From a checkpoint of a small sound classifier.
Model: 17.8M parameters, log mel input, arch transformer, norm rmsnorm, activation gelu, moe expert_choice, layers 12, width 192.
Training: adam_atan2 at rate 0.0011, held-out accuracy 100%.
Rows from block 3 of a small sound classifier, named by matrix and row number. Rows with one number within an expert belong to one neuron, the router's apart. Each number is 128 + 24 x the weight over its row's rms, rounded and kept within 0 to 255. All counts start at 0. Numbers have three digits each.
After each expert's rows are labels from the 100 clips, of 14848, where the router gives the expert most weight on average: "responds to" is what is common among them. Only what is clearly more common there than usual is listed. The data: synthesized solo parts of chorales (CocoChorales). In brackets: how many of the 100, against the usual share in percent.
# router: router (model.blocks.3.mlp.router.weight, 32x192), inputs 0-191
# up: expert up (model.blocks.3.mlp.up, 32x192x192), inputs 0-191
# down: expert down (model.blocks.3.mlp.down, 32x192x192, transposed), outputs 0-191

# expert 7
router.7:118143144132170072110094140142096128080172161150133148135147156149133097146144085127170168145110123162132157127098150119141146099117151126117142152119111147159099144121141139179150149142161151157146140138108125154128077107162144135139146137173155093116174098146109119128137121125114145134131136106152166168146141108149120159153104164145110130083153100086155098162105132106150149139111157163124136109107113121139117124104150152117117113159167123086128115163105122127108136123105103140154160174150131119146121159143150089151166121158102171165150142083133118113097141094113159158
up.0:110097129149114142155139067120146132140127083104100092110107120133116149135099113110147095144134156158116107136151142137080098110119095156077130099127152151150133097141138107109123112107141116133100158174144158111107150101107099144143138134131133173111147155144152164137166107120100095102124122207096154107139122125117126166153170147072169124140145131142137146130163150148094145114180131104126126136134133116111102102111091088121135126142103157121089143165156106107139149120161068084128121137126150087110128119104104152141113096149150133142094099166122118120165121144145098120
down.0:090154103149111135123119132113166106118161121071102131119137122141089116116113138117129097088140134121120134111143129139102140128137098104102094078107161122143127116137138088139103110146166109093108144149142126111124149128100152111102092169120108138095120122167148173117102120095116104103136137133084121094146110138144102146128172131112162100149086150157117127131150106147104103100136140100161103097120135166117081102122107125094087176144084120136108124105168092108130125084168090108107146119109136111080150100121124130154113083110161094101145100174115124113162096125110115076
up.1:161114145168121148130123160126160120119145151089112120124101145138138099171104148124125107109108147148108117105125119131098153179099072093122150082123156138128159123190129083138082112109137136124172145143174147092102141153088139127146124141137134160149108130122127154145101118104159125136138132150119147160133121172131114142158152149136177103140151150120094155116131138133137096135152130087141090132166117153118095104163102087123134146105137118132102103085184109140127151112145117097113137096125099067111144139103110146168105147083154094133141132162121118094154097168123127104
down.1:093139112153098133134111131130160113123151117074106134109128117128092118096120143122128111096140139135119124125126112132109135131129083100098085072110148125140134126148158089134107115157166098098102147150132131107134143119100149110103083158107108132098127127160142167131098135105123102102110136135100118104151120119136113150126169145097150106133102162162111135136147104145105107093129133095156102082119129165122070093118103141104094171145088112137111128111177095117134129094162095104102141121119118118073145106113116129150105072109162081101152102180099116113156097138106113075
up.2:116179147156121157114133160116124112108132128109123144133137087168112137127158130110179134063111118160149161123147092139074148107171133121129151146076113092148139126158129124125145108132149068143111128158106134125135135129153150146118147144101098123099150141142150118103081108093103118129145122107110135080137125132116152112116158135149136116126060144179132119109117123175096091110133153147145108140137146160152143139134125128123113172146132136114133106121139089110113124085132121146136126159074126144083163128130104132123150105098106143068127108105094207123132124123080133132
down.2:114158115151100132142132113118152119113158118078109114122120120128081103125118146112130100089144128135110123112139124116113140134149086099104106080095157126135153110157146098151109131155166099100104156161127143125124153119099150120098102162119105143108153110161171146118107134075118113123143122131106138091138111127144118160116181160126163102136109160166123125117129111127112112101141124093169113111134145180119085090111121122106091162141101112120102117130187085118122122090159112105124146129098135111063140115132141123134126070103163116097141093178111115104167108134091125078
responds to: viola (100 vs 8.7); note F4 (46 vs 9.2); note E4 (37 vs 8.9)

# expert 30
router.30:100151173156099126148137169138128108138118166116165141154138126104121120145163131158158119110106119131148169134105113133081149107128118138137138121090086106108144161161132135150123173105150119137104115112088122156108166134113161160114141148150091124085122138181155134125098118121112124149113126072120139137148144125118148105151157158133115157133088124136153114109131104149108111121113115120159097180119143116117141161135105173114106120125171134103157140096135111100098099171115087119156095163159087111175104131167105161094175147116092144086129155137117157084126094119130112144
up.0:183104051132145128142121092103157127154124084150105103089128162167134151109078077108120103154143130112065103169154169103152125135110136158097125127163149167131136092092148153126131119128090130134119129128167115102152105106120103099124123118090175158142154143094113129134165122123118131113127132176129099155114102124149098144130116111138155126105181117111130148130119135124156148172126118131114121097136128130132121095111131113130169129127098105141110155157121145133157153107156164119123158116125151112098123119093131124174089132148156100157115096116134098172141139139102151089
down.0:133202154114134146122136099137104115165147096153156144038144157130096129112143105118131112180141112156132144101147115137139103101153149115138079186086116105141114158158137124113150155119110116128096171121120123150120124145163162143145089136134157190115130150139123142091093100131102103130108124116119123111144146101101157165099131138140111152117135134124143141142165132151111119131149127145051115131142158172120107149129123107117126149132085137146149171115122125099107172113152107154156137163103141140100131130144082145109142116119110112145101093133139146122131133115106126074
up.1:156113092136158120104116086124137135136126087150094111099116181132126155124124103094130136141152136123096065147125153091169124111159140137130102130171133162136105072111148113094134123129074134109095139127153126117144091101143113111144094126118165147146148133067100141114191147125135129095138129163132097122106121127145115160113092112114115132080166122094119147131136151113141137146128130144111172105137137113109111115071148098126163147143107134126121127150097112159124149110149146140116163131101194150095114121133128090160117112151144120166122106106164083172138163132113148113
down.1:130193156122132159125135089144109117158137111143144148043136149137099143112140106112138118173146122146142150104142122141146108101154157114128071184086110105143107170152145122122152153115107125123092180117127121139124106152163158153148093137138162185111139158143128136092084095133095113139114115125115132101148139110095153175103122145138115131114132141124146143131157118150101119128141127147055115136137158151127108159128135119100122142132073129157146158117114109116120167103156095135150142163100149143094136130133089141104140111125106108138108093131129148127136134106098127065
up.2:167097091114160110119146098138143127145133092151120108085158194164110134111099105101117125141126132109073086155123145082164112121159140157130108147164141131158118102118144140093137125138066130115134143107163113117147100145141144122147118124087163146147149120087122117115170149118115132126143147157131097130113085113139092156098112129141121131098175137111121129138140115092163128136109124158101131110131127133122127115083153098128138137156101144131132157131112118177135142085163159143123172118107175148085126133133149093155102108135145106177122090111139093159148178150104130089
down.2:129195150112128159118142094149114123152122098154146140044137161122090122108139107115140121181150119163146154106148120145148109101162147112131079185089101105137099164146148127114146154116105130124093164116138126141124117133152139155134097157136161189111132159130121127104091094123086117151105127122114137116139138114091152166112126150142111136122141135125144133143165124158109114137149120143052103134140159159124100156134131110116117144130077125153155169109128113114115176109153101142149135165106155136102139138129089145103148117127128130152105093146145141133149132114104136069
responds to: trumpet (100 vs 8.1); note E5 (66 vs 7.7); note F5 (43 vs 8.2); note F#5 (38 vs 7.2)

# expert 22
router.22:124162127157112163143159153155092126156160134151156147117123094130105164126140114139138156148130133090138153127103085135141098086141161133135138138107118125152097154163133147136130141134118138155128140089083089137136105164116159157095155140133145128158139157155109077104183106172102141115117086090136156123097118106128150112140108139155105146129140121115131134142117155161130146129124108146091145151127150105142160165115145142151133107141092169155148092139089131150150138152090092141152125153148107171142111165158169109104184160157099143120127144098152142158101153112071148160
up.0:105165124099127142104122130142118128104120145119120106112114110140092139142126154128144108114105118201118151113123116137117112132132089119140107116106133083151135123134142102097118145126150099124151152166091151173099142133113116158131110161127127130113132152142161136121098118098098119165169130099077188113132144143074117169106181156135141112141100171201150164138158117152095098104168161137148154158099138158138127132139124102105114157156122130100086133159164088087102130109121111120133128153109133136107140127108105140105137091120132131116106123192111133082165117104132088119
down.0:114127093179121147145150143100169096150152113077125141101103090128092134162125130122163109131136101111117163139133078148122121132144104129083134117122150093158137146170144119121115103143146113111088098096144135126143166149082131152075089170109149163123125124146149148115101106096094108110119165092099144099108090128106137091121142171141151119155135127157158103084124109142135112107128167116121107094100138133125130146117096140131102167140095126164135130099153103135119152124144088142091151122109123158083121098109136148105106092131151080105112087151106134124157121142116165096
up.1:131130107149130148139150124122109127130109133141134141122120098119173125101140084141129153170144154099128152124121112109085141132138169134147109147104091128127098157142109162139114150129070176116100090077135117133149098133119172157096124120147170109160133143107115136130157102176124151147088111119157108152120136088131127088100084155147115162089159093087138100113119142127171171140099111147085128119115148091104146143125154148141135082106150152154161131076092154124132128142125130148141119125156114154159112159151147109129127151122111125153136164069142118179111127119104176140
down.1:146140165112123093098103129144104165098126122161129112140159146117174124071119095148103126123125149140148088084143142110130126109093148132156146155113123163101111098087116153126142141125102139155147161136103132142111077114165107101172161087135118105125111173128116087150138115167154124135106104142187098148108153111148111142149140108128108136115121105120120169168112150113117080156099086123120113156137128126125102100160142121152133079116126130121132111142092144116110121125115155114140103133143142079160132168125110102124128173119125140156121155115192119125068110118158077148
up.2:146119118140144115123112130128145155149119127140108142115124136144096144121114163090111091121130153140134109121177138141154117124177126122105109137115180159064196089087155114137139070127128104088143139142156128136110160168141127136162134144139139163119136139109128139124128129106153126091102193157106116119150096137138132148119135125136139113168125121134084171105133066135133106141124132089111110104149147173115095132140107103135111150132108105122143152134136119128108127110150162112102145097091125127117156117083113121169121170090171078135140076122168105103138123156138123070
down.2:095116096136132141135122096141152125107153133104132152120124107137130138140114135120111167106152128084130109133089119119137089116128100098084097076096151124128129107116147120111081107145169146080134143141156114097153163111091151111136095168124100147121161098146116176136111139120136117072145148154125136143120114177125121135151146137101123094149115166129087135128145119095133111100140141129153113074138099147148096099084100132083110163114086149133117103130149135160153123139154091107103153124113116108124164113126156107176127114122126102091194110153130082108143092152084125109
responds to: viola (100 vs 8.7); note D#4 (59 vs 11.5); note C#4 (43 vs 12.4)

# expert 16
router.16:106128109149086150165162155136147110139139159109165174119138112142106113167167161155159159142132139142137155138076094150096142113143126143167129115086095082169100155160166122144132132139121171121121123119123157158166152094106145153107121174123143106135149098133140148149089144153091104159142104085136143107125126112098149126105119181145136154119120138122190118137144118134144138094119181133111122136126166094161150159140136154128099147152133156161165128089152126128104158144083108130126103136157113142144127118151101144112135105175130150127142180132108117143161090129117144131
up.0:166081130157127118113098134136135108095121145158122117149105133164122129134132122124111119123127109086123122089149160083145135113135109139091104125161152141103174117104176101136155172141143118112138068135170105113106160127134106141124167094095133155160075131147115092142134186112123154111129154159089149154127096138124137113138125137105137151125123145141076125129120136148098118169112094098127115105157101150133123110097127122089148126123113079114099170153157123120100116141144174131129116119170072108163129118105129114133079105097158070105158112176126116127126141161131141129
down.0:153176135110084139124121128115084108123131092134095093112126126126136128105108079114112116084080133180110143121146112125069125112119171101116155178109126124117094134103153130129152143159129069184120131155073145137129100106163137113134177092129117130102118129143170087115131116098128089136099114120157126095116129123134112142162160123144129138112109114132139118117114135126134109147152110118153118120149139137115116094107081105099148083109158127071130139124119124100133140091130117107140119153129160090122129178118100119076172146125108133105112091117139151115094130095149096171
up.1:127090156121099082104148137120141093126174123124123103162157149125095113142121126131107095113104132097134106091139142104181164111078135146115147134120156128128160131125112114171123144191154103162141090136151097126128129148131134117099163097111102158135118159176133118137129097078129209119131116137159134156146088126154113104140153119144166132150138097137099120135116120144114100118145096087167118131143085146134074114132121104149135125151143105120069068143177125123133144100175125124148148149119111136128137125119141129134116131118165154097114109147148145082129140135140144165
down.1:152188133123078144136123121111086107127127080134105109104122118111128124109110089119110110096086113176089158129147111126056130129125163119119150172105138116119099140116153124130134134139126067181123131152061136114104099116143140110141171092127110116118113138142169098116120094086116083147105119109156136094124144115112111149170163125140140125124111106153121104106112143117128111166152122118141116126138145149123116092126094098105144091116163129082128114120116129095140140101133128093132115149129149088112127178117090141064150154131105126107112111112147146119093118107155106169
up.2:106183139105135122134137164139151150162090093128103107076136119111136138136145127109134131114082121141123101192149164133146119100170124124150129142146181153146123111128228122096121125116127124132121087129105092173126131139132126118136129152108123116141180147134168139120143134094117102150124120152111149107146138107124126178119153121097104117103130142129150147153154124096148107128125129176147155144121151126122154114097137079048132160121107143116128131126135129132173073111172121143136084125131179096120148135159134140130140129145126180127148116154121125157156123108109158125
down.2:156186134118078133126114124108082108114130094133097096100144127136145127106107081114115114096075127175107132122141101127071128109131173111117147181098132125124086128108156117132149145150118079186127142148058155130127088112154144105142178093132114129108120129139157091108128109094115092137120112118144137102123140115130111156150169120142137135128104119140136123117120135110144108160141100129149118106143130136110114086116099087104148085115151136073130128113115122096138133095118112115127128160126141096123134187123089116074160141135099144118112108115146143114095123112150088159
responds to: violin (100 vs 13.7); note F#5 (43 vs 7.2); note F5 (37 vs 8.2); note G5 (32 vs 6.4)

# expert 19
router.19:160125092154165088120124112142139086093115122119139140149116096102090111131154105097131122113106107094135100119135124079176106119169148150086104131094150147125157106122116148109176098168135108099111117132153105113173149171129116126155133141148127165078165101113088112160140096095134176090140154140109118153116102145149153130103108176108103106134134158106107125128117095111141112131098127115130117102159094134118091130087139139119093157121115114105134108140150106151117102134133135103133167148095073114112122098130159113154105089116149097121167086130119099128121114157104168113
up.0:137133138139112142197097144102115125136163111132142178155104099140117133138125145117116077114129105117164154122159051154121123110120113102104147092104130126110149141176141116110112075128169129121107113158100142154126085131139118164102174099114140106111111145151141088137117121133090084112120128129153100110147129158144150088149092127124130157150115089109175142113085174160122124129134131099150094132157139112168115138135115147154077096123100130121145121098147165126107186116128132136119121153118125142110153148107116119095138162119108139105123119100122173117094103079137129156
down.0:125128162093112138168108142125092127109114128150131169146107149159157125112111133133118112155136135139152187131139063149070119148113107124141142103112098152112079164134112124158118115124143149140135157139121132100126083136156135135082149128133140108120109128127108115105096135126097080169110115094168126135133157093148126073129074116143126176151136090108137144133102158097105137125147091157103096130134135115139144139156127106164099115121117134121107128094070128106150123118136143150103130139140124182121144143142103123077113162127127123139095122087139190130109140078184120136
up.1:139151140141104146196095131097114119134155109132111156145094103139121139136127134132104090114148135119147138128146053154108131119125122096102152101101130109111141142181137117126123094126159119129105128158103156162143079133127113156100172088108141096113132145143155120134126110149086081117117109128155123111149139160130147099138101134140125151137111086117171137101098176160131152131147115117129094139152144099174123129141115163156094079125092130128133117114128170116100180111119141150137117146130120134112167160115123120083154162132114130113114130079115168132093074066145112147
down.1:125129168105123128159094136131084119117122129158135177168101144164145129094126133125118118150130139125156165125124073153071127145114117097143151105107086148107082160139105115149126124122136155130105127135126106113132098143163141132100154117136145096128108131137120110126106138135104074143102097097161109116155161112140130077139056107126105163128130094101148133129095145107097147089140096135085091125146137126140136147146129130159111108133115117121119125091049122106165133117139134166105126145126126196118133134163115134098135150117111135128104130085121177125105132080174122156
up.2:122093103152149105168110153136148133102174145069167176141123105140108082151147181129116119148148091110146152111117086190126129154102105101116131062103138109125161129168125087170109093137155165120123137108146115106133126117094135142124122148165140127135132123142103128165089108129121139121144145108187115179124119148147151088137093131146150129152136111075098113139100132121137141111121152104117106121136116106163081152145124145161085170146109121156128083100134158138119166133125099134086137104104099146106161106112125125135091135137137119152140146124130120100137109140132135107
down.2:119116113135119146165147166140173153126147148130141132143117158092150111133075175165166129155144124122135172132113120137116132170108090169153150097154102129131108158143106128158079138135138158128155139152149130127122111120089106117102079145118135145108115116139117149126109163142146133199162126102151118145137142097129095117123097150164165151134146112136142149148109146153132123092133162107120128126088164103152147153154145118138120153163141117157130154119123138189101138161114115166108149089163167161125133115099115128100059091112123127187111143134123134128164144142169124106
responds to: bassoon (100 vs 8.3); note A#3 (29 vs 10.5)

# expert 15
router.15:152134125156094117170143167114176129154132128094108118102121115128106089116126126171131097116116097141105153130080097112084138138111108112118126110071140100140119164155187108158084135112099138129095116123101136154090138114091150148103102150127143147143139136178152158117103123099092105162110112092153121130133130098105150129150123191139152143143119148101137078116150105118120092100146128104107101129130171103104092145112100118099090142123130147153134093111148130110104129118139115091130112108174113100132088151129083122116102114092123130115123129142158127102155081100123086104
up.0:116132097129108140137161129136142163139129111138128106137137090185147136112125133152121166118173174150114142152119109140110134131127130147109126115126131124113110146123158126117118132114095130094144134103137152115133112111107127105139109132077140069150131125122123158138137173152130106138133075152108140132080103139113119147120120154119107107091107142105182145161145087111158160126136135071150132081158121095202102102144137212112146106132095178150132144139130147151125123144078162132109113126136139097137141138084123125118125124173099129142149161134102072184125101111143104129
down.0:094118128118155136137103120103088123107172164140151140147148122134138099090157153157108157098140130141150117109118120131136179146136138148093125099111073080086124100165151105121125149096138133099134120163158173113133132105137131106145153095094120117135135120072088186127128141102127121133151132107115124139120129166121145095158132144123133106092101152086113129115107115115136136089142123132147137080165131160111101090152159153103117113110138123102108131134183124189101109093137150107137161141125115110139160107122126088169158123099137115104155144099100110104147096102071095125
up.1:143146133123137132138125138146131105133107107116123130096146210142093118091129130108171119156119103139121114143094150107127138113139121135145118120116133121141114121148135145164134143133107145128112137118133111147112150136123167151135096177137149181121151135129128120079102091118097115134124157103139079114189102072123123130091145141143129170125176146126102089137134124116139100117115124173055110111114160166093142179123111072134100182118141123137139140115122098091141146126170096130149140132129136145102119136152112106148118104061159147170128118132163145104150121154117126074
down.1:155160132140106157137137143147163134141093104109099115108097136122107170163100113109165106159100113115119158148131143112119077108144138125142125151152160172158136128089125145125121108154104093149121140091095107139127109159118124150122076161160155142135128122168168085130151112167123105107106128152131139095143107084138118171088125135135132150161164124149154128143157123146127124171117150136103122180111155086137156156086111112141146159151109139156163139133085145080146141161092140129134110118125166152106112150117116137090099142158143123176116098148154149163119149150172157107
up.2:134125090155154158120131096137123155108137121162125123127114150171127126108135107154127152133189151143107120165106104112124166124178121144127093124114093134129084098132143124153119132114102161109123154113130152117149060110140131137168089140088140119123145128083107161151154135148097146131172095128101104141133126126133110141110123143151107134081142137102149126194128081108146164130130143119106122089169137097170131110134193161139135092125111135135140151141125121119113121119109178149133151134136164127103138121103134078157133105135130145144149147125108051182134115095098133108
down.2:114119121100130138121087106092093118114151140168145147149144140143137106104147151144108149090153125157122120125132112120125170131128144161086115138116091094100110093137155127125149146114138140102128116180140181119130132109151130097160156104078115112125128133077087175121140142100123131121139124114114112130124128169134146104162115121131128106067116146093108123114103106137149149100150117118152135070178113174125090084142170152118127105116141118101117134144172111174105124090133152118142166153126117114134152117116128098159174133100137122096140131074105101104138097090089076133
responds to: clarinet (100 vs 9.2); note D5 (48 vs 8.3); note F5 (40 vs 8.2); note D#5 (39 vs 9)

# expert 20
router.20:107108158180146153170173133075130086151113117126150129128145121097130156144157102126131126144129131096126111145097134097122118107119166113124146140123155118141105151171094152123131147133167139149093116082138140136144103157141161171090160098166158127122162166137112091128158096143141136106087100116139145114121127123154151115142109129136108178136148085118151118087154153172157166167125130131105138142162155099143159168116140146179153098091111149127151127124091157107113123133112121174176125157141091146143088138144159139110145150142101146109099135105122155146116146115109161155
up.0:145123130106120119150159165105163122154136095104107105087128129104077140164125113089105084106118146131128133103131124119109122125120144093103174138137156121132147139156157117119139131158124069137090103134130107176099135122113156135117143147118151157148156135158192138117135142069106113132117114136151173102101132133099107144144146153115169131137141140189130154088164173136113098128152150120127126127155144138153116143095088070084140166144114146158128088148137106153133140141163148115096128110119146136101120128118082139112157086119164124117110079153136154093129128145168129156
down.0:125119092131133157152148135108148110146152108104118097109128138102127128127045137121125125108126160130098099114148138124119117158112119102104137133122169108124126125154158113119084138142147096132102169162139138114116154127087113097096089153139102144112092169150152152122100080115124117110099149173116109120155118129121111187148179103117173104152120149165127130115135106178149103137158144124153092093134116192132114093143084101080132138114131125137115110126190128122107152129142115082136135109120134059140146119128099140151089128115122108120139098167153117118154114159141122117
up.1:130131105142128135137126112158125142132141139109111107140135160136121102135109137124158100123112124152106134113174149154131128152126078200115126140138127151123145084103137100142123109135132139127134154162141168116122145124138085092141114132121103175078105125136146143112092134121144112138134160160080092131167139128136115138131171119120179109128110160167116173151137100106114103122150119104128102126087113184121082117162109078112114154185154076118112136119181117121132159152164134075106135109138141079131163116081090118145116163106164104133150137150122114109168143148152118120
down.1:116117107121108148160143113104137115142160108102119107112117134089129120134049140128099113091134143123089088100157128118103116148100113096099128121123150102109133111139162123111109130141142101133091145186118155118113164111091125108094104141106087144103101172128147142118106071115108127108102131186133125121152118131119128157154163097116157086140120149163101113104124136151124113129178133127181106073142097199144108066143107123090143124117118110119097092133174131115125139114146116096137140105124117064125148128121114129152110127134121110105140112159136098099143101133131105120
up.2:108180138094142112093129154146103087122124179137152091131157109098131147105093148130139120086115132147126142104153168114109116115133110135120135171109121111110164143141102128116151140135175077165140133141082110162109159150141133138105158133099092144126153145157145104085096112088138171140123123118109158107153139124102123130108169132124127128164072126166112155112124106145121073114119107114137128145101155173102123150147117122108103158132153104077104158162164085120141115156148108119146127138118117103141141138122124151098175119064141118083121127134123167085130132153109102117
down.2:130117115119111147137129121095133115147144106099100111107122132108127113131045134103106118096112143121102083110167135130101106155118104105096118133137155104111127109131156115112106124136144086136103134180120150116110154113108121107101111123128096153129103151130151141127102092105133126112080140171129127122159128136122124165155183101124172084129118144176117099109120114160127095130160131114172089089141108225133108079135093110097148122108124115115088111128176124116132155112166106097130134116119126056122143120127114142142108133127136108111131107162137115078144119145129098124
responds to: viola (84 vs 8.7); note D4 (53 vs 12.5); note E4 (46 vs 8.9); note D#4 (38 vs 11.5)

# expert 26
router.26:151130105085132123094131086092125115059091111122101094117112112115158090111109147131082127135113108151121112113136091125121134127132101069129096143123127113121115097128157087130106158097095112132174161133108144118100169132106090155158099116144114104168156106091175167107169121107107148157162105122100154148110134147107110164107153141110129113094143142118092132109148136114119158123139129143156157159102112093094145098151175105113162109121152127127105080105155113137125109089130119091150100098128144093103132124135152141130127105138093160119144117134097093144127134130087096111
up.0:144178126126146141104108099137146130114107128150130098125109123130142126105106131133120119174087155139125111145116137114126103123108089113132115120117177126151121104159094136134098178127143181147138157093118107115108109143125140162142122100141173141132124133122118103122165122205113137123132116129146136132128141126129091154079139118107117191126156094109127131157163164135157113186119073167099152158118102114099168133121120091154146087107131149090129133101119154126123120124124113116134126096184141080137120158150139137122105127102081140156119142177187106145118162159110090109
down.0:116148149159160117108098086099099100109170129150165155113114114119143147159127108089114113160134117141151096095114137105138124096118143100119139107089151121159072108163098133137151134175108143148091154125120121102133091111123125136178158104164135156090136132092086109131158094130122152074125112127156149145173119120201146171111149128111108156106174128131099102165132164153137125176110104146115132145148117142114129126112151128155159112115099104091104106123095093094127104104122111118155147170116127120102124138152129133154135134108107120150124110119145101171098151132087136116
up.1:136139126126121110098120100134148125122121138099131126097108114133152080144132132118107138115064179137116087152088148125126107136115108087141116106088161110171161082177121119113127170128124172166134179129086113131154131171104156162154177117150122155131131106137119127143145137154129156133156143121124135171094140163130112116119153137167151138118115147118121128129160155109141099129144104152136134171094087111117124125145135064132154138100139136080115099084145148163113130096135097114132110111147110089138127153135132130136117130109058124143155114182155107118129148167089128099
down.1:153168155095154126112100109082083100097182163144129126101139119140159125127076145119115099135122105175114118105144109131113122151104100136135141119107115086156078129153086134145125132149110149168126150130063120116101094094116126130160146094126148135134147128101095100115139117123118157145166099098143133146133103077163123139099171120139147166104149108123128110169097155142143125146156108152120145137143143122111159102142191125158144087113126125107097113098114122107123106097122096117173160137115152102080140158156126144128105107103090136155095131124142109158142153129109106102
up.2:131151132133141125090110109141158136124128138110133115115108108120151101138130137138103117137058180138121082155107132127113109126109096087138131124094202110177128100163102138118118171117146171183148156112103096131134125165120133163150159119152124147140122115132135130147151141165122128131149152131144155151104132159123132115111156123145149148126136115105125118149162160114151104151150074137135141164111084105117155126130123078150152124105121150099118109087154166161129105117130086101126082094161115093143107167155139142121115135102072121140143121191171119119117150157103111101
down.2:141159151119180120103102089094077111097176147137129124109144124132161135126101122097105106135116113161114106100139133107122127127108107121122142104110130111173064106156084134143152128160095154161111163131088121107105092101115119118164151095139137150120157124094098106112159114129116150126161097112142129153143109081182122155103166129133127169095158121119106116180119155138127116153148107156123143145140125121107155094126172110148150100102120123090094099112100110094122102104127092116162148143108158109085120149162132139143109109104093149151113114119148111164136156134090103101
responds to: horn (100 vs 6.6); note A#4 (64 vs 10.5); note C5 (51 vs 10.2); note B4 (39 vs 9.4)