{
  "train_examples": 39062,
  "spec_augment": true,
  "targets": ["instrument"],
  "num_classes": 13,
  "norm": "rmsnorm",
  "bias": "none",
  "moe_every": 2,
  "layers": 12,
  "width": 192,
  "positions": "learned",
  "pooling": "mean",
  "beta2": 0.98,
  "batch_size": 256
}
Rows from block 3 of a small sound classifier, named by matrix and row number. Rows with one number within an expert belong to one neuron, the router's apart. Each number is 128 + 32 x the weight over its row's rms, rounded and kept within 0 to 255. All counts start at 0. Numbers have three digits each.
Before each expert's rows are labels from the 100 clips, of 14848, where the router gives the expert most weight on average: "strongest on" is what is common among them. Only what is clearly more common there than usual is listed. The data: synthesized solo parts of chorales (CocoChorales). In brackets: how many of the 100.
# router: router (model.blocks.3.mlp.router.weight, 32x192), inputs 0-191
# up: expert up (model.blocks.3.mlp.up, 32x192x192), inputs 0-191
# down: expert down (model.blocks.3.mlp.down, 32x192x192, transposed), outputs 0-191

# expert 16
strongest on: violin (100); note F#5 (43); note F5 (37); note G5 (32)
router.16:098128102156072158177173163138153104143143169103177190116142106146098108180180172163169170146133142146140164141059083157086147108149126148181129111072085067183091164171179120149134133143118186119119121116121167168178160083099150161100118189121147099138155088135144154156075149162079097169146096071138148101124126107088156125098116199151138162115117142120210114141149114135149142083116199135106120139125178083172157169144139163129089153160134166173177127076160125129097168150068102131125094139167109147149126114159092149107137097191131158127147197133101113148172077129114149132
up.3:146082145152073135154131162134184077131094100138086094105042167154092128137133078120132070126128100111093138155202161042097174107133091132085100142112157161123136164132198126160110181152130119139108039145189157133136150144133107144055160102095141176159115146149196115110143114092139110118116110133107176124085088135144112126118106143142177198140143145149132122066135160227157152179163095146132073123169132149156173110105123103131160103108188122139129138111142133072142148161153138106133091136151113153120101104174093081078117134074124122061091106142150173131140137128154167139
down.3:156194134107062144123117126105059092123134063151087091106117116120136104114082070119099105077075135197109142122133110109043127121128167111108157199105136122107076135091163138120146148147132051228118129152041154130120102110163142103127186079137092119111113139154179069104132106073129076135081099120165134099129132123119111174169174124143142132113110105144135114095109153131131097164143095109162105129160145134102098062115099085098146064097156117062121119134117124083144161098129131104131119161133152091120119204116087116066165160110104141098101097107138149114078121092164097180

# expert 20
strongest on: viola (84); note D4 (53); note E4 (46); note D#4 (38)
router.20:100101168198152162184188135057131072159108114126157129128151118086130165149166093126132125149130132086126105151087136087120114101116178108123152144122164114145097158185082160121131153135180142155081112066141144139150095166146172186077170088179168126120173179141106078128168085148145139098073091111143150109119126122163159111146103129139102195139154070115158115073162162187167179180124131132098141146173164089148170181112144153196161088079106156127158127123079166100108122135107119189192124166145079152147074141149170142104150158146092152103090137098120164152112151111103172165
up.6:127151083128154118148142148101143113170133110065129190145160099125029200196117153044109096131137130142176146136141080193180104131170135102116121122128115098147183141156099137109166080141169093075099127123154138146118110098140099144139100170163158163115147151125133122128112112150120089096139151110123096056142079179131147106139144053162143132173118128130178121116081121127165130128138202105087122122148158137117165144141109117152106215159063117168169141090107134115110141094131163150067184110040129154031190076106097170134142129129153106122104113104109142122135147112132126104
down.6:106105075132188160165115084117169147129115097117136117121115162137144139111054130139107170159203167151095077131125135110146089211117072084102066102158160112076118126145157089131044122114110152110119192157171146103115158128086135104093016174113121156127135127075135188126107126144173141093142150201083105139144110138065083173122161085098173120158163178140094136122158118121159182116137143113140140102128134126173133084123128109083082120114107125144105132105181158143155107107130155151114172080152124096107120102154123099168049071112131122145153100149158082148175103165103129096

# expert 12
strongest on: note G#4 (58); trombone (57); trumpet (43)
router.12:168130116095093108081156179068141112130132095094098192152164159128118105172114145112073104101146164135121086126155062125071176147120170076140134103067071060117112185160158106120132126145109079141071091161123143168137128105179143148063147117120120117163159079076165158161130113125126139154127102091160095130099095173116133084167112114204149162095074126125130107089079159147141160106126155087129088179174146100129161096145179123146165108079148188138119092096179144126115127058125181181087099095115088179083101136125127136110129104089082127107080094096108161132111151088164140132
up.0:132125143081145136102104064159131137107115132131105134135128109164148136124190101105100225089076144113124060169107145122158139050158173131121125096093142157190118063108153113120177162149077122107092155171087096140187129123159160145153164104081142138129170163096133154122166156142109155124189087163092137139088161171138144135140144125109089100091112208156150138154210144082085119105159113158175183123128066140124116110068149116084122157159087152057102110145110093169124074060144143149125142171102116127129114152166158117155159095163105143130178102171097114166132125105075115160
down.0:107134112098165135126097136160062114134157096117120200059171131119101156124204108117110123108140126136168125086180093097109109059161162102079077173098112091172109097128158132109168139158133139125057192130131136102149115161158116135184108140114138152095120069097098098082136132137145151074139170117150099097135109152136129126095115127183065124131124142104134093155122104102168120111145077194079133056138161169129104146100130095123095173127068130067123122102112092169111141066122140140146159235094133106114156114113132086135178138051104094112177093108124112139125139087080140063

# expert 25
strongest on: trumpet (99); note C#5 (63); note D#5 (47); note D5 (32)
router.25:141145160110070124182127153130100134130080157109117130141124099109128058059135189188104125093116073144145147098120098190099165153120079152148146151121113074093067156156185078165111139094116106122123096111102162162092174115118133125105120115113106096182119120130187138082090136088097099137080108125128144089098176121077167146154156157077148089114071179107116099122153104066076136074133120092165136132143146093095107106158132148061083112125154136130117104077136134096087100139108098102133085085152123095175112159111093189077158149177101171089139166197091158114143088093171074128
up.0:129173191091122145117156138155095156110052158126098108131140096067140128082183173137149163108117118145111138093087121171117147121145095133176113167128103118126064160156132134139124170089078110126163104091115116180104172133111165175117094165110137107165132141120154140061092152133125119154091078066104151050092154082073159148107139147109095109125105185158170134112207141100086128024114147125136191158105167125064160139122153158074107130163148167148155112127118084088116081153109114156172080118158112155150120134192127167078169127150081172115114169153104153130170141127163106155
down.0:104128135168098151194096122130101164098133160159094135197089118117183116154138176190115149116126149138157235136143139125045131121116063159133115076112102168128123148099105124149084129109161169121143132177050142115094136108102102107140124120140101033105134091162121154165111125160139061128121113142139136122115128142151140139123143116101125114137081124106146141144114153079124138129179153111213123148150143045145094069126135173128130017109122116108148136111159156112122114177100101065142081145175128080171110130126109137155166166165122153141144181146097158134141065070145075150